A small audio embedding model, trained from scratch: norm batchnorm, 149.1 epochs.
Rows from block 4, named by matrix and row number. Each number is 128 + 32 x the weight over the matrix's rms, rounded and kept within 0 to 255. All counts start at 0. Numbers have three digits each.
# conv: width-5 conv, dilation 3 (model.blocks.4.conv.weight, 128x128x5), inputs 15-29, a 5 kernel for each
conv.0:146163203166119115106115110114130160194159129093108109118118083104110109105138165220164131144185230165130111109121119143118107117107113134184191161139128207209153118120168197183132091108119126114108101111128100095107115138103
conv.1:096092098106099099109112133158100095075107093108140185176114102129173153103098086075117101106095105111112137122130108119101096119137150094145186166115099088091126152113086075110099095128179187101090128166174103106152193186103
conv.2:089087079077125101104116140151077091068090126085121154163162085114142164156095076056078138107084075097153132142144146130079095117131161102110127129157111109093103163093088079094129092103150155154078105136149169083133171163169
conv.3:116067074104115164170164095087123065075098123164165135087136174161132097141096068081117126100059075119130138141132139128160164146093109125117075074130125148139107123137079090113141166167129088123179166128082123172163116096158
conv.4:092105098107134093101114133153106103111092113093140198214134095136184172123108099114107129106109111111131125126118110130103111102135164098138185158147116123101119172094094118112124099127173189135094119179182141091132211205129
conv.5:099099102112130101107119134164082087093108124093128199187135093128176169135097089100113126093095092115130122125122110123096107118144157090144171144156126110083131167107101106116115086128191177138090127165175153095142203186137
conv.6:103118165162135150133159141127107124150179130100097140138133106095141158130113137176141127107129170161119110122147152127131147150158142093184255166118094200252150101109099147157133108113141147132126102147149117104098147156123
conv.7:085076097131104168161130097098091056085120116186163100096109179154109090121073066103120122093070104124129128112123122116170162129103099135115079076122136127108098123108073091110117190158105102109183158103099097166152098105126
conv.8:127112130123119171170141117108123129129119116173142095102099160134112098124122125127135114120121124128117124114126130125183159132106086125104083082093136160138106110114131128124111162144098096128176126103097108172129095096126
conv.9:111080097124124131137119099096103071094124125167157111076077174154102077087112065104131125096068109134126154137126137135135154129101095138113074110107118116107126134109082105119129170155115085080170157118074085161145107081084
conv.10:124096139130109121123125113134121113133119109079059073085114084081081106120115116154124108119122147139102125107133138133101090081114120065120131141118055114161140112113113113128108087067091095133086060070075121069068077100126
conv.11:093091092109113155151143106105096067078127124189166131092107180151124093110093070083127134100078105120132146129127123122148165144099095138122072082113122119108123127105086083119124180163127097111176162141085094188146129097123
conv.12:116029063119128155155153108085122047061103122170162120096104179175132118112082023081109123093032078116122122125136120112152154156103082122101084083114131128115107117117070074110115173169130101113173175140087112174170117093111
conv.13:099076097133098153155136101107110074089116108186171121096099173182120097107111059106140121108082122132117136117123122129156146140100100115114105088106113120128118121105091102132123183169113102111170173134095098172165122101106
conv.14:112092090108129088109112145162100107098105119090132198188144098117175180129101103091110137095102091122136132116123135125099109115146161093136177160161098120100122146100091107116117091130187185132089124164187147095151202189129
conv.15:113127156148117125106102126123125134149146123070062090097118073061094108127125125165137114119138169146105118126110114138117089083099121080143193161129070152204157106128128133144122084071105103117090061089088106064073086123129
conv.16:082075094093133101106122137148080086104109124104141189182155080128183168138087088082111124091094098116140129108128115135104105121141163101149172140168116122081133156094083104126125101132193169141091125170173154088154205176142
conv.17:078078085111108161150130095090095064082119114191166119100105186158124086118096074081104121077075097129115125125116131137152160130084082133126077088123134118121112134093072093106126175165120099103189166122087098168155108100116
conv.18:106081089122121144134121114111104087085125123175145112087090179162112080099086083098120130106078108120137129134122131121140139135091098121119096101103107117108142131102090092132127174148116090085164150116062084181153112087111
conv.19:073016058085089103113122135120078034058082071105162170122096118135149122092052024056081100054033060083096151127135123139101111123141115099136116080082102078097115136104034061087088112138145144083112141161133087118143155127082
conv.20:106049079114115165169135095090108064078116108180170119090103168155128096116089052095118118090062103131127121126114124119167181135104086115111086080118125121114101128102077096125120189163111103107184169117090105176162114095119
conv.21:106064082117132157168155105096101062068120144181164115094110175159137097131094076070126137099068080122133129127127130120163170139091118105104077086117136124116113120115078078118144186168120094116175174131096111183165119101127
conv.22:116062078111115166172143104093121054080119115182157129097137192165121098129102053090127118086063087126139118132125117115162159148093094119103087077123138126126109125122071082117123184164122092136179178132098107179161116094144
conv.23:110062101108112163153145097095104061086117121194166110102096192153106103102084064110121121077061107118129121135130125121158171129086109123121085088123125125134098135110079093129123181166112099115176159105082100170146118102113
conv.24:091085081090141115121116126144099101082099114088105173182142079118160168141100093097097132099095091102132122116128121107104100108141151080112170145151118104118103159093107089109125095112179161159092101144158148105126177191164
conv.25:118091103110121163166137099092110086097124117178161113092103183156126096103114082121128115108073122133129142122115129123152166131092094121108091092102131121135096118121094107126117169155116105111179164108096092169147097093109
conv.26:086098101102124104109123144166098098101113131084138192195148096119193171141107085097109124102105099120120134129133117126097105127148161097140171144150110126104119167092102110115114095131183188136089117178180152102150207195136
conv.27:122177169122109143137149111116125179158125103101132128127132103141139111112147172141105102131179155115111147136137127132138145144122103192223132084107184223108076105117157178134111106115143107126103133125105125112153122134111
conv.28:056030055061100125123129106117059044056077078119143119122082133135147114082024036063071094053060075083098136147135134146140129131118112099105092050064116090073078154073041076075084131141131116077135139136115091129129126131080
conv.29:099093112108114095128123133155109104109110108092135205200134089120186188141110111119115114123120112117110127131131118118106104117156154102139167181145116123093127150117117114117115097126181181135097114170182151098136204190149
conv.30:087076070104111146165139099097098065075104122184165123105122178175129099124073067080113111094067093126121132118125141130157170141091095132117081091107141136119109124095071087126121177161131103129179173125098101170151118106136
conv.31:084081073068125080108124139134077071088084116046080090104125050074098119133083083077063122098085070081122149144123127125069106115116130088102090101129088105105127140086081071081127072078104104128050080086105115079088086121109
conv.32:084058073109119127142137115119090073066108117165164126101105173175124102094103063072123120090077085121121146145143144129126130143115105121122081097110106105110114131100076096111119160161116098085162156137104095180160118091093
conv.33:130151167157117096082088098106136157166146130051078087095120049070073091105149157160147119139155190147121117115127124138080087081069090123161151137127138176163147134125149179147119057079080103110054076086085103058082084103116
conv.34:119055072107108161159148095096129078067122114164157118087127173171140093142114054086117115121063082126131125130125121114162168149094098124114081071110140134130087112141092072115118169168115099140170170131098114165154108096139
conv.35:091092095110140097121138133158099081098098135099129186187161093120169175136093102087101134107107093112132127128137128123097107118128158086129179144172111104100121162098102104130134092135173180150088118164184165100137202190151
conv.36:086081085093122105121130144158085090108077123079111171182165094104171164157100086092085123101083085087124127121141121122097101109140152089124142138168118132101099163094083096106130089129160168147088118153166155086127173183151
conv.37:111068089128134150144132111111112074088119135167153116090100179160123103107088066091134121104063091122133136138135128114154161132089100107108071095099122112106119129115073090122129175159126102099174161123092104168158117093111
conv.38:100149166141110139139163154126094136168139117100107169152135089117177160129123159148127099117142167129103118140131133124136146160145120158228211131093177229186106067088110157147131093117168147131105108150154124091115169132143
conv.39:079065077105094138148118092118071048087107102161154118099090175157107093101061049090102092072074102119109147128134136112153149118095090131104067070099121111100107126101068077109117154149111098088167169114100102167142094088092
conv.40:123033066127120138148140118095110053075119124187177109101110179168127100105116035067101123093041072129122135129126124118147154142112107134109077094106103102116116123135071079111130172163117092102179174132100098176167111110113
conv.41:080092074077133096097118159154083070073092127073119150166161090093161156166094069071094140088091080103128133137139125127092101120133162074107141137154111106106106167081093079111107095118163169158080108140159156078123172161166
conv.42:051027049078103129109119127125059008040078105147159150111084137147142116087031010039092107037034067093114144134130129138122122113139103115139118084099093095072108154073041060086107141155144110078143144164123091145171153112080
conv.43:096097107104124102110116127152093093105096122100130194204156091135167165140094100089105129101101103108142127117128122124098103119148152106137165155157123118067120174099089117120124091125193186144094108162172150095142203193131
conv.44:108114081084135098118103138146105116104102117085134209195134107135184180125108109093110141100112090111135111136120125124099108109148157106131160162143115111070133166100106108107109099113184191131103113179190148100138212199128
conv.45:114106142148116135123127151156108113134150122106091113128130085091098136129108128159146110111118161154104125129121130118126110127151157048128213144084046127217145077122103110147124109091121118128112094105114119094080117133134
conv.46:127144130129093088103095097120134132154132114049060059093109060041072079103123149137131129124139151138102126123128126127074059059087103129131127138126132146135143136130143150128096060074065084117061054060087100054055068097103
conv.47:113113153173132131127150141132124124133176139113116116139109083099128156128102128185159132127117169162129115121142134129128133149147133083146255172147075157255163140121108134172142116104119144128111112136134129100105122162130
conv.48:151190164111094155163113129102158196177121105125144122123100131126128129108155202148115112152200147112110118135117126133133137115131114187193112081114200210108071127139171189135094126128127140105130133118130108130141131128101
conv.49:084082100116141097127133127156096073098100124105131189181145100116184174144090085082105130102088108114150134135141132117103087115148151097132173142162121121101123149099082096115134091128180169146078107159175157102152207190155
conv.50:063030048108107141127125126115069042047079106154166163111080143158162112088045038053092112049037060090119131115112129139139136143129099116119099084105123119088125148086054063089091149147143121090133146158128097144147154114086
conv.51:091089087094130102107122123160098092095118131088134197188146092131171154136089097092112137107093084107134126134118124118093113124152152109150176139166115143093117162100090108108121078130190178152079113179184156087156198175137
conv.52:094084095094130100108142140141088084088103120088123188183158096116180176153083089080100135100088098117124131126133136112093108129146162087139163147167119113106120153107094095115139089116167165154082113170172157092145195178154
conv.53:093058066098116161170138100097104043074122104183161122095121178175132100120094055070118110091060107124121139128112128123161153134089112126122100086113136133117096126121084075106108175160118096115178164125088112186154115097136
conv.54:081037050107093141151136109103089016064101091172159112099117170156120096099082020063093079063033081108105128126135127115167145136093101125109084058104136114100094118092035055110096185155115108098175168122102090165158112104109
conv.55:123126116108102151141125110100131119127118104155118088102121146106099104114125118122123111115127109109119108111118120121137132102086107126103075100099140134118115143136116125124109150114095093114154132082090115142106074100111
conv.56:122061072113117160169148096104115055071118116174165118100103167154108096117102057067114116112070072123135125127131117117157169138109109109098065065110122107108124128128083082114122175167123094110169156132085100176170124097108
conv.57:026016073097126148116123133122022024057110118145143152123070150149162112080017032070110144012031070104135148142136126136145116132116106101141110127150113101080147172050023088111113135155153105068140125149111077148165157100066
conv.58:090070093111129091112126132152085074090106114094126193185154091115157157142093086080112125089106097120144135127109115125090100111135168095129168143155120116088126154088088105118141094119159168152105121172167157086139197180152
conv.59:117095106134118155157124089101114088108124122185159099099105179162111104106107086114135131110079110140136131129126131127153155138084098138098079088095125125132102133113083116122132183160113093112165154112093105174145109106102
conv.60:035040049083111134115108102122017034057082117151139119111091158157112114097019024046092133030045057101138126116123146129147135120100104103097077079123116074084099155030038050094127159152110110091157136114101076142137122115092
conv.61:105124157161125140140146143133110120155155144094103125149122088091141160130100126157149127107137173150116121134137134141139133149160125099146255173114094164255154110112118139161138120109148164127117115155160131103095133163121
conv.62:104098148183140132130158152127114109144161148104105128140122106103132145134105109159170130112126156158132118122134137123144133169149133076122255191135062150255181141114112128163148105106135139132116114148143118081105131156108
conv.63:107109100100124109111129131174094095104112116077117190194142098121185171133103092088107136109114095118125131128123126117098115123137156090146168152156114106105112154090110099112122091125177183134079117155170151094132204200140
conv.64:060035042096087124127129108100063026035084078141142149128087152152152129094039032036092086053039059102102118128139121129138137115111111101093101093065121106091092113087046061108091147151135132090155142129131077141143163130086
conv.65:094098101108117094113100143155112098103106115094125200192142092131170177133112091094120128114096095111139136122132130132091102125140156097146171147149107110087114158099108113109116083129189175130091119162186144102137203191147
conv.66:127154161129107102090080086113131164157129111069067069101103062068061087112134150155120116125157166132110127132121137134094067069082105136146128116123147171146108118124151168135112061074076089113080064062086109065082082094114
conv.67:092082110119105144137109095104090090094113112175158108097105168155104097094087068114124117083102105122113129133127117137158165113102075130130092096113137135108108135108086107137124172149103094103181158109092093178146097094112
conv.68:136188150103101125127111112094129180156116085116138125129099123139113128108166187126093107147182134090100128134133135148116128113116105207196101101110191188062063119137169165111099131128128129121131134107131122135134121126119
conv.69:096094104110137097114116137162096089104113125094127204192144090132182170134093101090114145103091093125132130125121116123097093108147168102145170146155118124075108159086110116121121101121184177137080126164181151105148202179132
conv.70:099035060087102126124118128117098043062081111131148158132092127143155129091084050073105116089022084115126144139121118123121115122128124106112123097083109092096108140108065073089118128132152147097123145158142117125142164134082
conv.71:110110085121121082103113124158104098101104113086133209194136091126186174123106099090108118110106095122129138129125126133096101106160160097146175152156105113076105171109099098112116098116194189127076128184183136114153218190135
conv.72:122077068129121147154152100106121083064116128186154124084116172167132108133115057077129135113071080119126130131139126114151169155094095107114075065098108135124111123139092077109137173168133102120173168123083111167165112086130
conv.73:091038061091093107122123137122089041072094090095136149150105089118162135101079032068088076092045063108101150148136133143090115134137121098106133097067095058080110111095049084114105108130151142088106129143146090100132162150087
conv.74:038011056073082139143140124115046023061084097167163138110099174163138123089014011059082094021008079099099133125135124130154156134123093118106109089103114112099101137076053067095088169159144115105150159142139102172167140121105
conv.75:050013048079089146119134126110049026041067088152163137105079164159143113098026024045096106023043057096096145129124117133142136138115093104117098081099124102098110142057034050079096163157137104082150151142106080158152131111080
conv.76:038041044082122129116109113123041024051077115140139117108080170142099109090009027052086119034030059098119137142136136136141133101116107094108061073122098091070112173055043060086106156162118113093147129105106083143134110091086
conv.77:110066076115120166168146102106095055072110118181172121085132173167133100133092063092118116093075093120129130129118131122157165140090104128109098078119127131118111131132071089121139177169119096131172170132091118177159112100139
conv.78:109140160170127137109100109113124128150149128095070092112108087068089104103120143182150125120150174147110115111118113123132092087099124076148176152115070165203160100117111156153138108068079110113100080084094105080063115129117
conv.79:107093082120125106109123131165095099096103120090119199190149094129179179131100094095113120102097103130144125127123118119097112113143155089132169154148121115080103155108112107112124106135181184144105121170171153094142208195128
conv.80:088088107100125113109105141161089078087102138079129184195147090130185179135095097098112127100100115122122122123130127116095101111146156108143149141161108130078107171085118094114122095123168180139094106167176152088144204175135
conv.81:096074080088100119113140146143099069094085108091116152162172082119156171151084086093064118094100106092115134132138134124095111117137161081114126133147127115095096139114072098096102079122148164164091106128149162090122156175156
conv.82:109065080120127166159140118114100060080118126191164128082117203159137111124096065093106124098063098122129127110116138132155165155104102129106088075119117127133112125120084083116125183175121096117175170131088097176167109101124
conv.83:119049069115124156156135109107116058064108117183166122095101188167142106116091034075127126102042076137121142128121134132146155151091101133109076076093121113111122118119079079115125182167122089118166170131109104181173115092106
conv.84:090101093115126093099126133159106083098115121096142197185138091122178177132098104087107142103099086118130126139115120121102114112142163095128164148152115130083101166099092110105122081117188179140083128164190160097142206175140
conv.85:081098104111123101117136140152089107092095122090128180195154095123169179148090113097110130105101105117128125133117119132092098119147158094118167149154118104091116166096094108107129092120179178156097118157184140085136197193144
conv.86:133070078134124149156132095110127081062124136179151114090128176160141099142117060085118128119066090121125128137127133116172150141115101115102091070110126116106093107135096079125132172157125100129183156121093123177146116097144
conv.87:086089069088121100108135137148078079076085126080120155175156086122153166152087079076091136100091081096142137124135127124090098112136151097111162137159123128102099152095089088101129093126161154144080103144166154080130174179145
conv.88:140091079116126138140146118102126084081108129174165130089117160164129095117132083072104122112079085108126138137118127119149168153101099128115075065107101128122125116119084079101118174174127085108172168134088107181159106096139
conv.89:106103122120113172164144085096097093116133124186181113103123187183145094119114111124134123113108130131121119121124127122156174138087081126151118091099144164171110116122106130126128181178131116131185172132101113173167110112130
conv.90:058042058093117135135109093110046036047087117163144106095086168148120097096037045075090126052039083098119132139133120129148145106102107117088066083132116096068078143048035063105104156161107115090162144113096095158140092099096
conv.91:121125180152109152130140136113106142171154111094115125136120094110124121136111150168125096120149182126103128118128131134128123122111109142187203116065150209186116043108114171160112092115147110127096123114117109105116139133120
conv.92:113068071102129159155143098103124065074107120182163124088114183177130102127107056077105117105049084103121132123132130108148167140102102145127080068113137135124104114128086082116115177159118102122179173141089095179156100094129
conv.93:103090096118122134128132118109101080083129117169167125075076159147111081096108079093128124099078098141141141135141129123137143146096100116107092094121113108104137139110081089116124164149106078099164163123086082170146115084085
conv.94:098090095094125114123120139146102091090106125088136195180143094125177174154087092082104130106090104117127131124130134125098118128140159090130171149156125109097100152089087086115133090121171173139088113166162156075135200187147
conv.95:091097111103128084113110134158091109093109128090126205193149081141161175133102090088119117101104098116125125122118117129095104117151165083125158145169111126079108168099107099109118094120191178140095116162179144104139202181139
conv.96:100072083126127143146140107101104076086122121187167114095097176151108087104102073091118130089081091128128133133118136129134146139109090128119094109108105118115132139101075088125134178164128074092185167122093090186155104088102
conv.97:126069064113129169162151099128115069060106130182157121089137170158135104150116045069129129114059071129132124134129122122169171155107106119109078060126140126114106115121081069110132165165136107147167170128095121156157126098173
conv.98:096099106112108109103115121156101098099109111094129200204124094127189178118095102105109136103102105120123126125115115122094097108144178086143165156143117128081102179098104109095112092131185176127085108164187129095143202201131
conv.99:090055065124120136129131102106087059070118117168162130098097176161123113092078057076129127080065087111134158146124116134133154149117085124123094096122099106119145136108065077112123166150117091092162164151093095177160117098097
conv.100:112081122133114166152127095105119070123144131173158105090098178161104104113099078120135139106085129138138137104131116140154160124088095121116080096114125110109119134125102107136125170153125109121185152115097101188150099105120
conv.101:125176170118101133142141115114121172170121104103144127120112115137128124117139184153113104135183144106115126125128151151125142119114111187206118075096198217111059100119172175133099101134124125135115146134128112122145119132120
conv.102:103102106107109112106133139136114100103113111112163198146108118163183138123097080107120116120105098131106136140121103126113104149145141094152173132107094117118144146113117102109105108162191132111107156190156111125176182146111
conv.103:119114149139109126108106117125122117136157124063047079099117073059081104116110129162157111108120160139108129118121114137108085099110129056106167165128037106181139097113110117132114091076085097122088067083109107066057088112112
conv.104:100094104106128097098120142152103101086104118092131197196154093132181165138105108098115127105107090122139116133118124124099107112146157100144152153147109118086112165099110091117123101125191174148077108161177155099143211190143
conv.105:100054113135117158150141099110112063110130100185156117099104170159114107108093057117122104098071126129121123105127133140157164123091099121120098086100116109136136127119070114127121172151130092101198150115090097156161115102117
conv.106:136165225163125110121099098115123174218167114087113115120094085108113115113148199222169124127188226162114113117121122141113112114112120145191193161131155199203150129133184200179134101111122131118100117123121102085109128139102
conv.107:101072075117121153147135107106103070086113124169167107107110179165125091112098073085106125100063095130132133130125131126154159133096088115112070103108116115107128121116080086114119169162116091095171169125095103172159125105103
conv.108:094064096119107160154131089105090046088119112182160122101126181156122104115094051118132105092074105131111107125130127136162167136093094122102089079107142124115086116102071089125115172166109099108192155112100111169153099100127
conv.109:111117149178137134131129148146115117158169129101109114108123099095098127137099127172162117112124186171116113114116110110117122119140155061124213167126045126238172106121113143166136104099092108136111102110118130091094111122136
conv.110:095052061105106136131129120102109056065101096151166148092079148155157104082075037077114102091042071105106137126115143137119132128101092120113087093069110106101111101124063071097113142164138105085136144144102083158149141097080
conv.111:132118145175129152142166146137114122137169134114103118145119103100142154144109122183170124117114177170124113124123106112138138165143139069123251176102057133247173111122105132167140124109122145106130121146142118115104126155133
conv.112:096147174142120136143138142146107139165147107088118175172131077111175181138112153159135104111157159125097125129124109130113125130145142135225222120107141215169071080107131180167113090111171177131094111167183130095137189172128
conv.113:040041054080115130135126112111034039048083110124133105113093135141124104098013027050064121031055063080124133131138140133139132114107121101108069072125107096078087165037034059078123149147116110081136133112106088132125111110094
conv.114:078060082106095146146133104109080062069110106160163108099116168152115096097082066084093120088070089107122133129136142149157151132096105131106084084103112119126119135092069087107100171160112096115182160121095091175156103082106
conv.115:025042071088117122114112111130026041070098111119121127116091112127117119095026031072077133026042088098133134140144127144128116112099109079094079079146104076086101183043058080118120121135120118089109122113100078107118111093087
conv.116:083098099105124097093112143164087083090105120084134203187128093131186183124093093091108132087092104112130138125117121120088104118137169099138175139147113104090127164089094105128120084136176170141090126163184145105154186195137
conv.117:126167176142120146151138119127115148177156117098116120126120113117133140129140170168129095123154169121097136126132133145133151136116111162204191095083176213165070060121146181151122104114135133145120125125128127102115137136129
conv.118:089088077111113105099114132162091091100110117091124180192138083143165161132082086085116132096102098105126134116119118114100101102137162095135172149143126096079116171098100104122123090119171169160097119164174153090146215183141
conv.119:112041082132101156154129078102121039075124117191156111101164166149094103161095031087124109105030099118108134121117125128156154133103118118115081083132123118115098124126069087127123166142104106159182155109108150177148087095163
conv.120:107102071070122091112122142161112089076087110076089135158159082100127160158108093074082126115093074079133130128107130135079110113134153088119119119140107105094097139108090071097127074097130169158064098132142153072116135152168
conv.121:132162190162122105093096106097137168189169129076097103114114059087110099105117169190150122146169200164115117110123113137110091111089096127180192177150134201203152132117159176170137078089116117118073094115109095075082118108119
conv.122:095075090111135153156130094095096074086136116170145087079089164158099087099091075107122117093079109128126132125122122125159141126090090113094070089114125140120119130102077106118116168146089089104168142097086088155127073090098
conv.123:129153156137120110111131117136127149155124108069055062095120082069075096112125143141121126123151140130117140113118136141089088092091099130141098075125144144125074141111137152137112071072074095120071064057077109076053069088121
conv.124:102115145172141129129140139133110101120168139100092140156127096094138156124103131163170132108125171163132122122118132136145136156164147065140255196147075159255181141102097136154143105100127157118113110144150125106098145177130
conv.125:106084092119125150148129099093099094101113128176152114095094184151117097104099080099132125106089120134131135122136128112159163132086089134109085102121138140126110133116080095125134181143111098106169173126093098175140108091121
conv.126:101071054109136139131095119128112061040116122165151092121146158148110118159104054057122141095062067116138126134127146129148150116113132103082054091114079085114117129117084071107145175134102128146156148093116141166128095120141
conv.127:111077086125134156175140098099107059076125123180167114094103180180123108123091068090123105104068093130133134125137140118152172133091098118124089087103127134138110125106082093123120181171110095123173167124091099179172105104117