From a checkpoint of a small audio embedding model.
Model: 1.06M parameters, waveform 16khz input, arch tdnn, norm batchnorm, activation relu, depths [16].
Training: adamw at rate 0.0025, 9100 steps, batches of 256, held-out accuracy 99%.
Data: trained on read English sentences (LibriTTS-R), 15625 training examples, 149.1 epochs.
Rows from block 11 of a small audio embedding model, named by matrix and row number. Each number is 128 + 32 x the weight over its row's rms, rounded and kept within 0 to 255. All counts start at 0.
After each channel's rows are labels from the 100 clips, of 14848, where the channel reaches its highest value: "loudest" is the band of the loudest frequency at the time of the peak; "responds to" is what is common among them. Only what is clearly more common there than usual is listed. The data: read English sentences (LibriTTS-R). In brackets: how many of the 100, against the usual share in percent.
# conv: pointwise conv (model.blocks.11.conv.weight, 128x128x1), inputs 0-127

conv.59 [108 113  75  85 126 137 110  46 104 110 124 127 111 127  39 122 116 109  55  92 151 129 147 125 138 144 140  93 121 114 113 121  88 139 130 126 125  75 150 141 142 131 148 114 145 105 109 109 129 147 145 120 125  77 100 136 112 147 127 102 101 131 148 113 140  77  46 119 124 124  97  94 103  94  87  61 118 104 138 153 130  79 109  54 120  88  88 116 123 113  71 133 110 110 121 101  87  53  83  71 141 101  92  81 139 153 102 130 131 106 125 125  68  25 130 131 118  92 116 120 123 133 143 124 102 100  57  53]
loudest: 500 to 1000 Hz (36 vs 6.6); 250 to 500 Hz (35 vs 13.5)
responds to: voice: female (100 vs 52.2)

conv.16 [130  78  82 102 138 131 115  67  93 109 139 113 116 101  23 121 104 121  75  81 132 143 130 101 111 127 115  92 106 106 128  92 109 142 125 104 149  91 147 110 178 112 143 116 145 121 116  66 112 102 113 176 145  62 124 149 117 184 136 119  97 123 155 100 135  70 100 108 116 153 115 103 116 114 108  36 111 104 135 157 134 101 109  70 104  96  86  89 159 162 109 146 139  88 125  69 121  64 117 111 166  81  92 110 161 132  98 164  97 112 148 123  72  57 124  76 142 137 102  97 124 165 175 117  82 117  93  80]
loudest: 250 to 500 Hz (36 vs 13.5); 500 to 1000 Hz (34 vs 6.6)
responds to: voice: female (100 vs 52.2)

conv.13 [130  85  72  79 138  94 145  37 110  99 114 119 118 110  12 147  99 132  73 124 180 137 120 112 109 119 122  87 146 115 138 108  82 154 148  94 142  78 174 133 166 161 164 123 130 124 120  99 111 132 104 141 143  65 103 126 172 170 124 126 103 104 170 111 148  53 100 118 146 113 103 119 123 125  85  44  85 133 112 167 130  98  88  66 114 134  92 104 113 127  95 144 142 105 112  91 115  69 120 107 126 101 108 100 132 156  93 134  89  97 148 152  86  35 138 101 134 134 128  98 118 129 138 114  97 147  95  88]
loudest: 500 to 1000 Hz (34 vs 6.6); 250 to 500 Hz (34 vs 13.5)
responds to: voice: female (100 vs 52.2)

conv.57 [129 137  77 111 121 109 153  59 112 109 112 112 123 125  41 135 111 111  47 114 186 121 162 111 144 132 111 100 128 101 131  71  80 146 149 129 118  85 166 108 138 142 121 100 152  90 136  91 104 130 109 142 138  62  92 129 119 169 127 122 117 144 148 109 128  75  79 107 127 119 119 109 126  92 100  50 131 125 105 149 125  72  93  84 115 110  84 126 127 147  89 134 140  77 109  84 119  21 113  78 122  93 112 115 157 122 116 149 119 104 111 140  84  37 131 103 132 128 116  94  98 138 144  94  75 113  63  70]
loudest: 500 to 1000 Hz (41 vs 6.6); 250 to 500 Hz (32 vs 13.5)
responds to: voice: female (100 vs 52.2)

conv.120 [118 201 124 132 127 178 130 120 120 201 135 131 163 177 148 138 197 140 141 109 118 152 183 207 167 141 134 131 136 117 141 166 122 133 112 193 180 123 137 127 121 161 126 177 115 164 111 190 160 183 180 158 156 125 171 154  97 156 178 150 127 194 131 186 135 132 140 180 180 191 119 204 131 135 176 136 152 130 146 128 127 131 126 133 112 131 112 133 132 166 143  96 171 183 188 160 125 126 138 134 158 165 193 123 155 134 126 121 177 138 142 141 145 117 180 162 134 106 166 135 128 137 118 141 193 166 147 139]
loudest: 4000 to 8000 Hz (80 vs 5.7)
responds to: voice: female (100 vs 52.2)

conv.123 [132 181 126 134 129 168 163 129 118 180 118 137 172 190 121 137 171 127 137 127 131 145 158 191 178 129 127 137 144 115 145 198 125 130 121 199 148 121 139 118 127 139 138 204 141 177 128 165 204 183 204 150 137 124 187 136 122 142 172 179 122 198 133 183 149 122 139 176 156 203 127 187 124 113 173 116 198 131 150 137 132 122 137 133 136 115 148 131 155 182 112 112 161 155 197 179 132 146 132 136 142 153 179 125 138 159 120 136 175 121 131 123 140 134 133 187 151 117 182 133 131 130 137 118 183 164 135 144]
loudest: 4000 to 8000 Hz (78 vs 5.7)
responds to: voice: female (100 vs 52.2)

conv.55 [104 108  97 112 117  97 115  56 118  95 146 117 146 103  35 108 102 109  79 106 203 129 112 109 110 150 133  96 117 129 101 114  79 170 142  84 132  81 174 103 148 107 157 114 165 115 108 122 104 136  91 153 140  35  97 154 145 184 123 131 114 113 162 110 143  69 103 110 133 110 138 136 110 107  72  53 100 122 136 160 114  81 111  73 114 102  89 133 136 159  87 163 145 112 112  97  98  57 119  94 143 110  92 114 175 154 117 155 108 146 148 130  76  44 109 106 120 147 118 109 128 178 165 112  77 127  99  93]
loudest: 500 to 1000 Hz (36 vs 6.6); 250 to 500 Hz (35 vs 13.5)
responds to: voice: female (100 vs 52.2)

conv.22 [183 131 116 107  84 110  79 105 181 106  94 171  99 110 198 142 100 177 131 183 102  95  93 116 114 103  81 123  84 127 115 126 121  99  90 110  85 139 128 153 107 114  93 116 131 121 172 109 110 135 136  92 105 141 114 102 109 101 125  94 162  78 129 121 115 132 177 108  98 126 179 104 162 173 108 174 110 173 122  86  91 200 173 110 180 177  94 169 104  76  96 116 107  99 100  90 184 158 177 163 116 121 127 163 108 105 192  89 105 109 107 109 144 153 109  86  99 158 115 150 146 119 106 184  93  98 188 175]
loudest: 4000 to 8000 Hz (96 vs 5.7)
responds to: voice: male (100 vs 47.8)

conv.8 [106 126  84  80 129 128 144  50 106 129 153  83 110  98  25 111  89 120  85  73 136 130 111 113 144 123 126  86 140  99 118 116 101 144 161 123 135  62 130 107 139 139 140 110 123 117  79  96 122 134 135 127 108  53 129 121 109 150 123 128 113 121 143 109 132  71  75 114 122 133  98 122  86  99  90  48 132 113 130 103 116  79  91  85  91  86 119 104 120 130  88 119 130 102 113 106  92  23  89  84 122 126 114  79 126 121  92 119 126 109 142 140  86  57 135 143 109 141 124  85  90 156 117  82 116 123  76  48]
loudest: 250 to 500 Hz (36 vs 13.5)
responds to: voice: female (100 vs 52.2)

conv.41 [100  79  96  79 149  98 108  55 103 109 144 116 119 120  45 108  98 109  78  95 142 155 133 115 141 137 120 101 121 111 183 124  92 177 108  93 119  61 143 121 128 131 152 125 153 130 118  91 105 130  99 162 154  53 120 152  79 144 124 150 110 123 146 114 119  47  98 101 104 130  88 101  87  97  57  55 124  96 141 141 145  95  92  85  79 136 118 120 113 138  99 127 129  92 100  93 120  61 113 108 140  96  94  93 147 147 145 161 105 119 126  86  84  37 145  96 145 131 100 110 118 139 156  93  98 149  77  81]
loudest: 500 to 1000 Hz (38 vs 6.6)
responds to: voice: female (99 vs 52.2)

conv.106 [131  91 126 140 118  97  90 154 114  89 120 100 103  98 177 113 113 118 152 103 105 134  77 106  68 124  91 127  77 103  81 105 147  96  95  95  76 148 100 120  78  96  90  76 106 104 141  94  77  86  97  47  68 172  96  86 114  97  82  70 130  95  94 108  94 166  97  98  53  84 122 121 111 111 127 144  77 112  91  93  96 119 110 137 124 125 144 121 100  75 139 107  98  86 100 127 132 151 132 118  72 112 109 110  90  76 113  80 118 124 117 108 149 178  62 104  95 129  89 124 120  91  90 132 111  75 143 126]
loudest: 250 to 500 Hz (33 vs 13.5)
responds to: voice: male (91 vs 47.8)

conv.63 [ 98 177 122 116 105 180 124  96 108 139 141 110 187 161  99  99 163  99  80 116 134 122 139 165 161 114  98  93 189  96 172 173  88 150 103 162 140 106 133 109 133 140 158 173 141 156 105 149 157 145 179 188 198  99 175 178 141 156 141 169 122 169 118 143 117 107 125 181 133 159 111 145  89 109 166  95 158  92 120 157  84 110 103 139 104 116 101 103 195 150 113 127 142 164 153 131 104  99  94 115  94 141 193 105 138 196 102 207 169 106 110 124 115  91 130 132 182 124 177 144 116 135 192  90 166 178 112 107]
loudest: 4000 to 8000 Hz (72 vs 5.7)
responds to: voice: female (100 vs 52.2)